A small image classifier, trained from scratch.
Model: 3.43M parameters, arch resnet, norm layernorm, widths [64, 128, 256].
Data: trained on stained colorectal tissue patches (NCT-CRC-HE-100K), 22605 training examples, 149.5 epochs.
Rows from block 5 of a small image classifier, named by matrix and row number. Rows with one number belong to one channel. Each number is 128 + 32 x the weight over its row's rms, rounded and kept within 0 to 255. All counts start at 0.
After each channel's rows are labels from the 100 images, of 14848, where the channel reaches its highest value: "strongest on" is what is common among them. Only what is clearly more common there than usual is listed. The data: stained colorectal tissue patches (NCT-CRC-HE-100K). In brackets: how many of the 100.
# convs0: first 3x3 conv (model.blocks.5.convs.0.weight, 128x128x3x3, each kernel summed), inputs 64-127
# convs1: second 3x3 conv (model.blocks.5.convs.1.weight, 128x128x3x3, transposed, each kernel summed), outputs 64-127

convs0.105 [143 183 154 139 182 191 137 158 107 139 166 138 147  78 190 118 126 165 191 141 150 115  54 102 160 110 153 138 133 145 135  83 185 125 138 141 144 170 108 103 144 177  85 161 163 135  76 133 167 176 158  99 138 141 149  88 156 154 139 157 152 164 213 161]
convs1.105 [156 153 150 149 152  88 177 146 105 108 111 115 139 178 167 168 116 135 106 107 130 178  80 101 126 122 187 140  58 166 145 152 125 109 106 125 131  92 163 115 102 125 120 147 123 143 139  99 139 156 184 131 115  96 161  89  75 121 222 133 126 103 164 173]
strongest on: tissue: normal colon mucosa (67)

convs0.103 [125 106 137 126 137 104  97 134 126 140 139  90 151 141 118 143 152 131  57 119 105  90 145 138 174 119 132 125 131 122 130 140 136 138 134 153 139 149 134 128 137 129 142 141 157 163 132 137 148 146 133 135 118 141 130 110 128 134 107 159 149 142 112 140]
convs1.103 [133 100 133 140 130 120 113 138  83 194 110 140 123 141 172 175 128 149  86 119  99 129 134  64 123   0 166 127 115  89 148 138 114 125 120 157 156  84 152 121 119 129 158 120 123 130 144 155 114 149 170  98 122 115 128  74 129 112 143 103 105  59 148 150]
strongest on: tissue: adipose tissue (58)

convs0.53 [173 113 108 139 144 142 118  76  64 145 176 187 165 142 113  85 196 128 182 136 179 128 158 141 163 146 193 139  82 107 127  94 180  89 129 168 165 171 106 151 165 137 148 166 166 150 121 175 177 183 160  84 162 164 125 216 183 148 148 143 159 165 161 136]
convs1.53 [120  97 129 102  60 158 126 113  96 136 170 163 160 133 179 102 148 132 104 113 161 115 171 141 170 103 146 141 162 159 160 116 120 154 163 132 121 133 132 162 180 139 161 114 190 139 144  93 166 144  86 167 166 147 128 149 172 173 135 113 117 144  95 127]
strongest on: tissue: normal colon mucosa (81)

convs0.112 [186 124 160 142 167 153 138  91  61 172 161 134 180 124  99 115 199 112 142 124 163  63 114 161 174 113 182 180 107 120  95 132 152  77 130 172 132 137 146 161 136 159 100 128  82 201 100 191 155 132 143 132 183 154 127  54 133 144 130 156 176 148 143 152]
convs1.112 [ 87 135 113  33 116 139 100 156 109 135  78 129 158 120 111  25 147 129 142 165 135  92 132 182 117 101 113 168 116 137 158  26 125 121 146  97 112 135 144 169 135 124 128 131 133 167 118 152 108 131 168 169 170 176 141 105 134 178 128 132 111 130  21 119]
strongest on: tissue: normal colon mucosa (65)

convs0.118 [163 165 161 154 153 176 153 146 115 134 126 151 168 130 194 136 186 140 170 145 153  90  62 155 195 103 127 177 140 148 125  99 189  82 167 146 149 176 112 118 159 142  92 146 141 162  80 137 197 163 166  77 148 137 172 110 151 143 117 171 171 168 140 164]
convs1.118 [137 130 127 132 159 109 158 173 166 134  59 135 149 173 140 130 149 159 122  99 115 157  86 148 104 163 174 168  65 114 147 123 141 124 120 150 134 150 173 123 141 130 133 152 167 163 139  92 187 166 189 128 140 120 176  72  97 135 191 129 131 121 138 179]
strongest on: tissue: normal colon mucosa (38)

convs0.0 [128 135 136 133 140  92 126 150 147 151 159 114 134 129 120 153 116 123  79 131 115 111 140 142 149 126 125 104 138 121 141 139 133 152 139 143 132 138 148 127 132 124 130 120 118 191 144 141 122 145 144 149 129 140 129 152 142 111 105 149 142 150 125 139]
convs1.0 [141 113 151 157 131 132 157 109 134 136 171 147 160 133 122 201 129 154  97  64  93 118 138 106  91 216 156 144  97 112 135 144 120 167 127 166 168  68 130 126 163  21 132  54 140 136 146 142 124 151 129  96 126 113 153 104 130 112 115 119 141  42 146 148]
strongest on: tissue: adipose tissue (84)

convs0.7 [133 152  93 125 109  96  87  93 192 141 131  86 144 136 143 159 101 119 135 125 141 130 124 152 159 136 161 150 130 136 140 125 113 128 140 104 133 136 146 119 144 138 183 122 136 102 148 135 137 130 153 122  73 137 138 147 100 102 157  79 148 121 121 138]
convs1.7 [119 140 107 175 116 143 132 114  97 113 119 121 112 111  58 158 112 112  72 102 105 106 128 135 137 191 213 117 101 136 112 164 125 140 128  88 163 129  71 108 163  64 148  92 163  93 115  76 122 118 101 107 109  86 111 152 124 108  97  78 155 100 169 125]
strongest on: tissue: adipose tissue (45); tissue: debris (33)

convs0.67 [156  76 119 144 152 138 124  21  75 144 141 150 157 101  63 123 150  86 156 133 146 117 134 107 100 101 111 161  71  79 118 133 147  63  88 171 156 143 162 166 151 143 148 145  90 113 127 165 161 133 151 137 150 120  96 107 138 105 146 143 161 146  90 112]
convs1.67 [112  98 126  81  91 177 126 145 107 112 138 153 152 113 124  90 160 139 101 144 175  94 181 148 123 121 126 145 171 144 168 104 136 137 177 124 117 131 112 167 121 131 155 149 149 154 136 138 106 145  94 166 171 171 131 147 175 170 125 121 151 146  98 117]
strongest on: tissue: tumour epithelium (80)

convs0.107 [149 135 159  99 146 150 156  21 115 134 102 130 142 145 116 161 165 149 106 140 155 119  89 176 135 176 149 114  75 132 140 150 149  91 176 106 131 159  77 167 140 101 125 114 189 122  89 159 141 174 131 114 109  85 127 179 125 129 129 149 149 154 114 154]
convs1.107 [ 64 133  92 107  98 153 131 121 122 238  88 160 145 126 107  74 141 118 138 182 119 137 146 162 190 105 142 138 127  69 174 102 183 124 150 211 154 139 150 148 129  89 126  65 164 141 132 145 111 125 143 142 154 136 124 144 166 155 133  80 103 189 111  91]
strongest on: tissue: adipose tissue (47); tissue: smooth muscle (39)

convs0.9 [191 116 146 145 156 164  75 117  59 160 149 141 177 176 110 108 206 178 159 161 150 116 120 150 225 107 161 151 153 119 118 123 166 107 121 157 142 135  99 139 156 123 117 172 139 165 109 157 135 139 154  79 238 175 129 113 144 148 127 133 132 179 114 165]
convs1.9 [107 127 118  49 100 146  70 133 128 193  75 143 165 107 169  59 151 142 175 131 103 129 150 158 136  94  89 156 141 133 156  47 126 109 153 115 119 134 146 175 150 138 142 131 157 163 117 190 158 136 123 168 174 171 131 132 156 180 111 111 111 133  32 104]
strongest on: tissue: normal colon mucosa (68)

convs0.61 [154 105 137 156 138 134 145 149  89 148 160 111 141 199 140 134 168 169 124 146 174  83 119 167 183  54 189 173 131 177 101 137 155 125 156 127 162 112  88 160 137 113  93 154  82 209 115 161 109 143 145 105 207 152 136 101 131 147 150 136 158 156 123 151]
convs1.61 [138 123 138  52 165 152 154 160 141 145  53 127 146 154  97  95 159 177 178 131 103 103 151 165 137 104 161 137 133 136 150  63 127 131 158 109 136 161 121 176 155 131 100 102 128 162 135 125 138 164 165 177 181 200 144 102 145 188 147 130 111 136  28 152]
strongest on: tissue: tumour epithelium (58)

convs0.116 [132 184 170 120 175 192 165 153  97 162 173 135 145  91 171 103 168 167 172 127 149 116  75 185 147 134 160 158  95 142 128 109 170 135 160 134 114 128 147 128 143 177  66 154 168 105  74 129 142 183 149 113 135 129 153  95 157 137 123 175 174 156 193 183]
convs1.116 [122 145 138 123 156  88 154 139 130 125 112 114 132 152 112 121 118 121 117 111 116 161  56 124 151 131 160 131  58 157 116 120 113  83  93 191 110  97 148  99 118 110 101 123 110 129 103 126 148 131 159 125 110 102 144  40  86 116 173 186 111 105 132 140]
strongest on: tissue: normal colon mucosa (74)

convs0.85 [147 172 162 122 163 204 149 167 131 157 155 132 155  95 180 127 191 158 146 134 159 119  58 173 157 131 166 162 116 137 138 135 181 105 161 124 132 171 120 138 157 195  91 168 173 119  79 135 147 162 171 112 159 109 146  83 142 138 119 146 179 153 198 165]
convs1.85 [133 144 119 125 148 105 164 161 134 139  69 122 158 182  97 106 148 143 105 111 124 155  84 151 118 133 162 174  44 122 165 119 132 113 115  60 122 125 157 135 125 111 105 127 149 165 134 136 152 154 210 147 138 115 177  52  81 134 187 142 102 112 144 170]
strongest on: tissue: adipose tissue (77)

convs0.63 [ 81 106 157 146 127 111 187 255 182 115 117 110 111 206 166 117 102 186 102 147 112 162 121  92 144 167 150 146 193 150 173 105 125 155 112 105 135  84 159 140 111  95 129 169 118 120 150 115 114 114 108 157 200 116 103 122 110 130 149 116 134 136  60 136]
convs1.63 [138 100 130 101 134 185 134 153 123 107 136 149 138 134 122 112 164 151 125  51 157 123 176 189 116 151 146 142 176 153 146 104 140 143 184 133 112 146 108 178 114 100 153  88 147 152 137 129 124 146 110 180 184 192 134 157 175 189 128 125 145 114 105 143]
strongest on: tissue: tumour epithelium (87)

convs0.62 [158 158 176 157 162 186 164 177  90 149 127 147 175 140 157 104 173 154 140 147 143 127  93 133 215 106 133 161 170 130 117 108 170 131 153 149 163 162 114 112 159 122 125 176 162 172  70 149 161 172 175  92 181 148 153 116 167 145 110 171 171 173 157 161]
convs1.62 [168 172 131 140 156 127 149 190 133 131  97 137 158 183 143 140 159 149 127 124 143 180 136 171 134 119 144 162  82 147 167 133 141 130 147 178  70 149 150 164 133 148 144 164 170 176 154  81 175 178 161 172 164 148 179 131 126 170 198 134  88 104 134 182]
strongest on: tissue: normal colon mucosa (81)

convs0.4 [163 120 147 141 149 141 162 137 175 123 115 114 130 137 131 112 159 136  78 114 132 119 127 103 151  97 128 125 133 152 152 143 105 135 140 154 140 162 146 161 130 108 156 127 132 168 120 149 119 149 129 118  88 153 143 170 121 141 114 104 165 117  99 155]
convs1.4 [183  92 161 127 100 140 101 136 171 115 138 140 152 158 123 158 152 154  90 128 123 100 139 162 157 149 212 153 102  99 164 131 141 117 144 138 131 167 130 156 143  48 160  16 143 156 145 128 133 153 174 142 150 141 153 137 125 156 146  90 154  86 167 143]
strongest on: tissue: adipose tissue (65)

convs0.13 [147 123 121  95 104  98 109 137 118 121 121 163 121  93  84 118  82 114 145 110 201 165 131 153  70 172 173  63  76 117 119  86 139 111 162 127 105 178 120 216 116  89 162 100 152 166 148 146 110 134 120 143 125 141 138 165 153 165 126 152 154 125  92 105]
convs1.13 [125 105 180 132 101 153 127 133 165 105 196 156 147 163 164 168 151 149 123 106 177 101 149 163 186  84 141 145 147 150 134 147 144 176 158 127 123 155 121 150 154  96 118  58 125 152 154 131  97 141 104 159 158 157 161 154 168 156 164 115 135 145 129 124]
strongest on: tissue: smooth muscle (47)

convs0.20 [160 156 158 116 131 146 134  80  83 121 150 135 148  87 188 161  85 157  73 140 148 101 112 149  66 120  96 151  78 210 142 143 119 159 134  87 149 126 130 112 147 208  79 133 161  73 116 142 128 181 159 158 103 100 136 169 119 134 104 110  89 145 210 152]
convs1.20 [118 169 125 141 165  82 108 110 115 146  99  95 152 122  31 112  96 102 150 155  87 101  56 113 115 140  82 133  51  87 103 107  96 124  99  88 168  74 125 107 157 136 101 124 123 126 128 166 146 105 152 122 107  97 139  49  49 123 124 133 107 151 117 127]
strongest on: tissue: adipose tissue (29)

convs0.126 [150 158 150 172 156 131 129 101 131 160 148 143 183 152 142 139 163  98 161 155 193 188 113 114 150 125  99 150 204  95 149 141 137 162 166 139 138 150 140 174 179 141 138 158  92 171 123 152 139 138 156 115 137 163 140 107 155 160  50 173 114 156 148 158]
convs1.126 [134 142 166 154 151 141 233 154 188 101 147 118 140 135 175 175 140 159 119 136 137 226 127 157 124 157  90 136 126 217 140 124 115 156 151 150 126 138  91 145 148 142 175 137 159 137 143  93 162 141 127 143 137 149 156 175 119 133 123 167 138 125 144 166]
strongest on: tissue: normal colon mucosa (33)

convs0.54 [128 123 128 131 134 104  92 133 135 149 149 108 150 134 124 153 138 129  52 123 102  91 144 136 174 119 129 125 123 118 130 137 131 151 144 153 146 143 132 132 135 142 149 150 158 168 133 139 143 144 131 134 114 140 128 117 147 141 105 146 140 144 124 137]
convs1.54 [112  94 126 141 116 110 149 143  64 186 117 131 127 143 134 176 114 143  95 102 106 147 137  55 130   0 172 124 132  88 141 138 113 128 112 176 173  76 169 117 128 110 156 119 118 131 137 137 121 136 162  90 120 111 123  64 126 103 141  93 105  47 131 128]
strongest on: tissue: adipose tissue (50)

convs0.50 [118 124 128 148 145 147 138 142  69 135 125 121 121 129 134 129 160 131 176 120  98 181 147 112 127 161  93 182 180 127 147 126 124 133 106 110 144 119 144 131 125 118 149 130 136  49 142 136 143 138 144 131 156 139 141 148 125 140 121 139 108 124 133 132]
convs1.50 [103 145 147 143 169 151 169 161 136 138 162 148 146 129 159 122 153 159 107  81 182 169 172 179 127  94 114 129 155 188 154 144 147 126 162 171 107 142 116 170 106 140 128 154 127 144 143 154 137 148 139 168 175 158 129 145 156 176 157 181 154 146 128 168]
strongest on: tissue: smooth muscle (47)

convs0.56 [134 108 141 135 134  85 121 128 141 128 151 105 126 138 137 153 129 122  66 148 110 108 146 134 152 101 138 109 124 131 138 151 108 157 146 138 150 135 136 170 124 129 148 138 120 179 136 140 133 148 134 134 129 140 136 157 126 131 117 125 158 144 107 142]
convs1.56 [156  51 115 126 120 120  89 104 176 177 142 131 143 127  92 146 123 134  78  87  97  48 116  77  86 129 168 142  90  43 133 120 115 122 117  74 149  86 121 119 159 163 151 141 122 138 129 120 114 128 153  92 119 108 137 140 121 112 117  95 127  99 111 132]
strongest on: tissue: adipose tissue (48)

convs0.121 [159 137 175 154 162 134 102 139  61 151  92 148 153 159 117 168 172 126 144 163 150  72 107 142 222  79 138 145 168 113 122 123 139 162 136 139 187 178 105 102 131  87 109 185 129 174 117 158 176 181 141  87 173 119 132 147 160 155 134 134 172 151 148 180]
convs1.121 [152  76 137 135 191 111  86 132 124 178 140 117 172 157  85 157 143 154 179 129 125  96 122  78 120 168  99 176 108  86 138 129 156 141 123 109  82 169 199 132 162 197 162 120 118 184 157 169 122 137 183 127 134 136 175  93  78 129 131 138 156 158 156 167]
strongest on: tissue: normal colon mucosa (29)

convs0.91 [144 145  88 129  93 160 164  27 100 124 149 128 143  51 160 159  62  66 125 129 118  95 120 142  44 144 102 128  40 154 141 140 132 137 152 129 115 129 113 120 155 156  95 108 148  82 146 117 113 123 145 150  65  98 152 143 109 154 132 132  93 130 185 143]
convs1.91 [135 152  86 127 167 117 128 104  97 212 136 120 151 118  50 100 121 115 106 153 108  68 109 134 109 107  89 146  59  84 164 126 120 128 126 102 186 121 125 127 149 122  70 142 155 135 139 184 153 125 181 138 127 107 130 103  94 138 131 120  78 179 105 131]
strongest on: tissue: adipose tissue (39)

convs0.123 [ 89 134 146 153 125 114 136 229 234 129 114 118 103 175 123 160  80 185 115 158 133 155 114 120  91 183 162 124 175 153 169 101 120 134 158 115 115 114 128 163 120 134 131 126 100 181 149 116  68  82 108 183 216 124 157 104 135 115 158 111 133 137  84 118]
convs1.123 [142 133 141 114 148 177 134 143 128 124 142 162 165 142 114 132 165 155 127  68 141 111 159 193 142 157 160 160 155 144 146 115 151 170 180 136 120 151 104 182 154  51 148  52 164 169 143 140 130 153 123 179 182 190 165 148 176 186 145 124 156 119 103 147]
strongest on: tissue: adipose tissue (67)

convs0.21 [ 38 157 137 133 103 148 181 212 153 125 122 119 117 210 149 126 129 182 110 140 138 146 123 108 167 122 117 156 189 155 191 100 140 154  97 119 142 101 142  95 112  99 123 168 103 100 154 107 132  89 116 172 176 127 102 119 112 114 154 114 112 137  72 115]
convs1.21 [138  72 146 112 145 181 137 163 114 114 114 157 145 148 121 114 169 165 121  86 169 125 162 186 129 148 138 146 171 173 148 114 147 143 182 133 116 146 129 181 114  85 150 104 137 159 139 126 132 154 122 183 185 198 147 158 171 186 142 151 145 125 113 150]
strongest on: tissue: tumour epithelium (89)

convs0.42 [161 149 161 153 148 163 109  58  78 160 155 180 164 165 103 138 199 158 119 154 175  63 143 172 153 162 167 143 130 142 133 121 168  73 175 128 129 145  95 169 137 161  55 157 156 201 121 167 129 188 148 132 186  90 140 141 156 128 115 128 164 149 181 163]
convs1.42 [133 116 145  60 132 145 125 108 127 191  87 161 172 131 129  85 148 145 149 142 131 118 143 161 154 119 117 136 118 149 163  67 138 133 160 136 153 145 121 170 176 134 108  34 163 156 137 176 173 143 137 175 179 164 140  80 137 188 142  82  97 139  31 142]
strongest on: tissue: adipose tissue (64); tissue: smooth muscle (33)

convs0.43 [148 181 129 161 129 187 152  72  53 140 123 157 167 195  62 178 153 156 133 158 100 103 113 187 191 176 137 164 119  79 152 112 155 155 171 133 157 142 115  98 157 121 110 154 111 152  97 134 149 152 138 120 101 151 157  96 160 179 129 125 120 135 157 184]
convs1.43 [136 121 143 145 178 109 109 154 151 195 130 157 187 157 118 144 153 151 170 100 107  82  84 144 158 148 108 206  90 107 142 133 147 153 123  54 153 136 160 149 181 156 111 104 111 190 131 190 183 136 175 158 153 146 208  84 118 154 147 166 169 154 109 156]
strongest on: tissue: adipose tissue (98)

convs0.39 [175 149 177 163 172 174 142 151  79 163 118 162 166 163 139 135 200 177 158 150 159  95 112 142 213 109 178 148 122 132 146  96 181 138 144 150 161 163 130  97 149 124 115 165 141 173  93 144 166 190 168  85 188 112 128 114 160 159 133 158 189 168 123 182]
convs1.39 [124 102 140 103 107 124  89 113 135 255  76 139 175 118 186  98 143 131 137 132  93  85 124 109 129 115 129 192  99 126 161  79 135 109 140  65  89  90 144 165 127 144 119  94 137 186 125 157 150 114 171 161 156 134 178  67 123 157 121 141  80 136 103 111]
strongest on: tissue: tumour epithelium (69)

convs0.24 [ 98  86 119  78 104 116  89 255 128 134 124 125 145 109 169  57 102 135 170 114 129 187 145 114 142 126 149 116 139 139  65  74 140 188 116 129 134 172 132 129 164 148 146 170 178  90 159 120 128 130 145 138  50 184 136 181 126 110 109 158 101 137 160  78]
convs1.24 [127 149 160 167 107 163 104 161 108  57 184 156 124 157 188 179 132 153 117  20 172 145 166 124 173 110 114 121 156 185 119 168 133 170 155 210 112 145  98 122 144 162 153 132 141 117 145 123 130 144 101 131 124 124 140 151 161 131 138 115 111 128 195 141]
strongest on: tissue: normal colon mucosa (93)

convs0.127 [107 123 122 165 128 168 125 101  99 163 203 169 165 153  85  93 179 142 115 127 235 134 149 180 145 115 182 165 139  89 137 183 155 125 109 152 147 167 117 118 179 171 130 136 101 144 129 142 177 172 138 120 146 130 131 122 185 149 109 102 152 143 211 117]
convs1.127 [116 106 125  43 114 140 127 127  80  91  89 126 164 140 127  33 141 143  86 144 119 141 139 183 124 131  99 150 117 138 153  33 108 120 152 118 137 140 131 169 147  68 118 102 140 167 136 136 120 140 137 178 176 186 153 113 115 191 116 127  95 126  26 134]
strongest on: tissue: normal colon mucosa (40)