Rows from block 4 of a small image classifier, named by matrix and row number. Rows with one number belong to one channel. Each number is 128 + 24 x the weight over its row's rms, rounded and kept within 0 to 255. All counts start at 0. Numbers have three digits each. After the name is the row's rms in percent of the matrix's.
Before each channel's rows are labels from the 100 images, of 14848, where the channel reaches its highest value: "top examples" is what is common among them; "colour at peak" is the nearest of a few named colours to the mean colour under the peak. Only what is clearly more common there than usual is listed. The data: stained colorectal tissue patches (NCT-CRC-HE-100K). In brackets: how many of the 100.
# convs0: first 3x3 conv (model.blocks.4.convs.0.weight, 128x128x3x3, each kernel summed), inputs 0-127
# convs1: second 3x3 conv (model.blocks.4.convs.1.weight, 128x128x3x3, transposed, each kernel summed), outputs 0-127

top examples: tissue: mucus (35)
colour at peak: white (89)
convs0.99 093:154124118124101151134132164113122129133139158115121123154121141145133156147207122156123117138130137132129130139157146135126146153210131142126147146121145145162168162125159106135156109128144143118128151144135163126094101163137147119118083123143153143147119147136155139122124141179098159132154170150134140158161133133137135179159142117134158193184084181127149120146127141147141161117162
convs1.99 076:129174136103129096147158126137154155151131127135170188119177112122147165159162169133164105128136134162093168145144160127116103186150140137138123143155145146137159141151124162152151133126147115120138149134134127133105139139152132111145137160121151125158130151125154163133102193140114134164130161142148138111172165125119134187152147106122093135138099098141157171111150142164115160130129

top examples: tissue: adipose tissue (51); tissue: normal colon mucosa (28)
colour at peak: white (60)
convs0.30 157:131163124156110143115118172145125158169135182138148119138152135125115131133124137156103154160168131151173118179143135145136183164124139146146152138150132125114128122129150139163154164162162143136154161127167151143124123169136108167139132121186141166160132119110145176121138142119131135133158113162157156112158122146146146151136138109133153181150104157121153094115117117165158163140173
convs1.30 073:129146128143147156100187138138153152137173146114127138119145107119117186131148149148124139157131143108154149155139138113143155134126164153144128185094135141144145139164173159145126143145123127134118165154123161137146139118155142182123128119156149132145132159140194164135140172138150099200140118160110120133113143170157158136153122143140147155140165138140192136128128116135128128155160

top examples: tissue: adipose tissue (95)
colour at peak: white (100)
convs0.100 088:145156109151118149124124161108168142133129183101127148110132139137108189144193155164103143144132122132144133117154136133139133162160097143139156146122148131148183164128159107157160135150160149110141170174131149154101106166122138132142083145166159147142124132129140145108114146148109151139157137152126140110173133139126146159130131108133138192149090142126150098133161127172158157134135
convs1.100 059:124156150104132128138186128125164141111160122109191154088153131099128177130173154131149122115130126138128129130123188126122076142147134127145111120135096154142153143176127146133105090140108138112134134126142121126163128101143167152156105113114153108177152127095152126136120145127123153185138154151162147115103144141129102147175130068118126128075124087137154142099146136140160141148124

top examples: tissue: mucus (46)
colour at peak: pink (67)
convs0.77 089:100159154130103138089169110147108163161113149151131085159147122091162110146146122135147158135131099172132123094124120163110154138122159146147084112151118159157173157105121105136166159156080146128142142113129122138105102153156104133162132133173134085146148134171137170148133123152129147117106101146077158157154148152154155168116143140128169164161138139130124125156114129113137145142136
convs1.77 089:139105159169154131130180137101153155140144126178125143139131125118083168102146111129123133164154141148133127141131141122113170107104166171141084150102169137120138100117137112197176154138141118122105171122138149108148148131133116148146153138155156123138141142169154147113134157116123089181127155114138123162097148134137155108097126159145109169186135148121144163125129122117105114135163

top examples: tissue: tumour epithelium (82)
colour at peak: white (89)
convs0.66 087:141133128129161139101148158161107143099103157139106126157136123130099153147184117139156121151105091132134147147125141090087154102155137165129129134124126103081126169121143083141120141137141140133108128141123100121050138150100137149133152117127122155141070153149128147136081117154158143079139144157149127125144132131067129155163131153137171143122075159116154151143141113166111117109125
convs1.66 089:104138109166162119164111125125145137138100140141184122147126112156133113148168115174182134136138095129171111118090123114129183140136145123150150178152156092121101120145107118142112131111111120178135133136117091157128143135132135130082153137125125148135129159142122130118119096161151123116158103103169117110146158159137153132177065153153144128118119182121132172176156133151120134145134

top examples: tissue: adipose tissue (42); tissue: mucus (30)
colour at peak: white (93)
convs0.53 098:165128144099171116151130137131133080145114098163131119138058137110112145129140114137135122117101126132129148066154121120094086155125105119072135136081148150154129152144135118127132096153118135144128063137143132110084101122131153135136135130113136112141160067151164081122105163066152127127118163139138138128105119119127075137122129111130106141086138167139137149161145130133124127145097
convs1.53 110:122138156141107143132127143125143140155133132049125150126163149136086112168148145109128135132141118168130108112128104140138104166141101134143134160142126078065069115114138142106138160095170155122133124172166108137113135139145137159077136157132144129176107129119123132132153135137132170121157086111142166079162120098156128173139114125122140140150138175109119122129138155155157154139127

top examples: tissue: tumour epithelium (36)
colour at peak: pink (76)
convs0.69 092:139154123094138144102138119130153152117101130149159149115107129091151149161131135151122127176092113123129144109164134155104142154142141147125141147128141113135153164130164126123167131161157131153156182166133096190107079152148153123113149151127092125154098097146157202151095121122130151116163171140131150151154144120140110170135123122141115181151137140105130156131163099158148142130134
convs1.69 075:146172142105115160119119103124199123199138119109153159133161147149158126150098115133136121122109142127109111119133118127123136193139112128145146143108122109050092137120155127102151113107110126111102123137144125119115135139172150107124117158114109158154151148125126138152108175134132148126163134124180126120177138096168141180127130119123085121143164111135109152078135144148110148139151

top examples: tissue: mucus (93)
colour at peak: pink (91)
convs0.63 106:125077133095141125160125115108161125131131126141141166113132146142166145127139086136152134107118143147104119152109162102128135164147161113119110130122145134185194167132141170126144090136091122114150151146109164069120107129150139128165157144130155073156160136132138121110127139130141122162118159133061136205102143146168117164119150118134126113130129147113134126146147127098098136137119
convs1.63 112:144118115095184103137119099116121116119097175164111139122167116134132118131122062130141139122107145121116166141145134104079096111124127128103120086166151119140147149158124076103103096190142127113139137114096124127117109149118122144156135131092121115093127076166113105113084176125133146126108168140171100152121111139123080132078152139137132121118142175111129132147115119125103157132117

top examples: tissue: adipose tissue (51)
colour at peak: white (60)
convs0.41 109:131143165142129154134148120134164166182128154133131117174133132123154158121118131145129150141118111132151160138103133147121113154098102136154093096155123123176182164132156129122148176161097156125156137170150150130139107159145060150148148174151146120149137096150154133118138149110132136169119133153112154144174147137153118155133159122122144186138103123135127112096166113142154151165143
convs1.41 089:105149129146147108096172131128156156151166137163109133132167132088105167095133128126113155154149136137147119112125161119112135114108177185126109172156119151116133138103148134166171150142163157115115173128142174113155141124138098147125144084135161121157133126146158134120134190134140142185122128104125117151114126142151109124116092145158138165161140170160155110109118137125081137132142

top examples: tissue: tumour epithelium (44); tissue: normal colon mucosa (28)
colour at peak: grey (66)
convs0.122 101:131122102173111119157097145146126159125177106133132165084130130105120131127111137120139128150154133155121144148179126146148143128121146154127078122127145128151140141127121129165149134128096142129099170126154119195185107138175123111165140114130165101129166137159076147130147120128146159165106102087129139143140127114136148163096129149119131127163174142140132071139129193120119114155131
convs1.122 140:148112124152134136147173137124135161100161113137125154138125114127106167108130158121130127173174111135142067138131127128121152104147131185137107145137192140153172124160105133169151135121148127127095188106128129132169155113087137078149172109137171145101153141150158154131134114124156150167113140120133105145103117080122145114096126167126115160138143134143121141135128137104112081119151

top examples: tissue: adipose tissue (91)
colour at peak: white (100)
convs0.27 082:152119139109158141126142163148153138158160121129106110165095145111149115159116135136108167164135127131139146112111149095088115148114108137132131128123144144150152133138153100126156179158145158128123142152152106137135051148119112115092109175173139139160137059123183173123128105089108141120145160149122160118159141118132081157123107115131135174156125116139132143122132113115171144124165
convs1.27 082:121140157109117106092097109121149127197136127043134132105127182136137111155132112124108077124117142119128124081081119146138088173122102119119126115119123098043097131097152119102147145126133128095094130132164137103137119157147139159116114139135124157147104105118118115157126156110127121109151133138166136135164105110152117174124121112150124109163120118150112160118137123117124140127082

top examples: tissue: tumour epithelium (63)
colour at peak: brown (37)
convs0.81 100:172112128125152150145100153156165103137123149110172140210108145143128176146147138140153118140137129146148169090165149151126141132116081153107150126124128109142129120101169122148136124116151127132162128151125157177146127120159192122123129137119137143141129083175128108119119128102137160163162152132159133126116134132155068148135151165130130139115125155129138136171164179109134154139131
convs1.81 106:145140141156155135139182138139130134150113142145085200176122105156135174143139148145147133140144119164132114120080131139104153128174128144139135169124226139128137143138117125153125141079124128122074139127108142118115142134133142095134167137108140148145155136140128148122124130127151151177137141123147110129151039135120111139138127147132131124121131063132116119150124150137126139127129

top examples: tissue: mucus (55); tissue: adipose tissue (32)
colour at peak: pink (65)
convs0.57 113:114118116134131118149118113150149170135141140133154159078133132134116142112149073150140145156108122138133141129154138048132117143144133163136071108130130149155155173125136116138126130157064139110139150137110163091132119140153110139165155137145159065156154128146115148118112174135155135144097141134087132145146138132160140154107130114135142103158176149154137111148144150076114143168105
convs1.57 109:133138120137164123158146136145105133110186093131135120113149109124094143128140087116175144152133116143147129105076153121093107093121144148123080123158116117121127152155145109162167133172147125136091143100128138112149134117092101161168158108155152134108140093149156127107113182108142155153122158119159113167094119102123087090067124119130109110127157155143138109113100118101125100097113

top examples: tissue: mucus (57); tissue: normal colon mucosa (41)
colour at peak: pink (71)
convs0.51 165:138091117139146140144150101125115143135159086134118140102137129149154137105114071094110117136097152141126129128099140118142101112110135137147111142136120150135132144141133145129117088129121100096123122129070124088154143075135161064154125136127134131056149146143107125114141147138133118134130144114141079166129134123139145059098118142106100069126154114145117100149133136069122089136075
convs1.51 139:159100131127162087170116128138123111077140133163080108090106115089161109117126080119109123131118146100140123138117107126150121102115149112138148072136131161149151146126106099123076108173122119121121100128114140108158139088127107124162154147113111118105165125142110113122158126139151113108074171154151126165067096125124139102109151128108117100087114153144139144162134108108155091121104

top examples: tissue: tumour epithelium (57); tissue: normal colon mucosa (35)
colour at peak: grey (42)
convs0.28 112:147126138145161153137143128158099128133109130139153158154129149149131117154134103132137121153072123139139144110144120110112146141107153169127146134109147142127113129127141124086129134116160141112128145122058080126168111129119202134127129115140129156144084143149146148165135098147133149099163131142155149156126133137139140150141140164151127050130121168116141139202117167116109132120061
convs1.28 105:130126148160165118142146130137125125162076143151139159162069115168155145149149105153159109130132109146142150119070079151118141115162144131142154158106205133122124152128106136142066129106103117141077124137109115124112133128145142117118149156101127153136162137147160143128123145147154072142159145133160112124148132134110128122148149150120137083078123105150116125181140141128139138129095

top examples: tissue: adipose tissue (72)
colour at peak: white (90)
convs0.4 112:124154139125118083106143096114144147120135124135145131016137140103094136124140134134136153132075139098126134124098107110146123144138128115140138129142152139096076135127146105120112141129104143145138098152073130110110159136118076134155131137145122120142128154075139139123139151152130140132078128123084132101073151138131158143127125049144146075093135129135129140120131126125144127140091
convs1.4 152:147105092125169141128137148133132125078147122162135139124131124130109129124119105110118115130135147101126095124147130180142119099151141127137136145127096128129123194118062119134116141172139109116130112107088153125135143090113147129133167110123128113103136135130134116167143110130173112132101157162113086128062091166091145084180116107098099105081123101103147154124104112087143091110121

top examples: tissue: mucus (36)
colour at peak: white (78)
convs0.18 075:104150127087141132081150113141160148121130139152142144151158150110162144104143134126152159140129124116114120127108110161117160094146143153147115106147151153112149163127128169134157154157102166131106159147167110122092125114130111141145137161164101093162155143145120160203125122143117143108104110156093143151143148154169140177124132158097161188145113092120117147112140124158147161124162
convs1.18 084:138094129152156146129162151100168155122118130163133130137140136130079153091139122129106156160159120120123135164139151109124196103132165164154135152094191129139154113136152131177149143132140153117122164141130126134147142106151138136128143159145148146110141150170156143111127133143124076161116130104105167169088140136152175102104138151140120172159140147090140145133147122134127087144170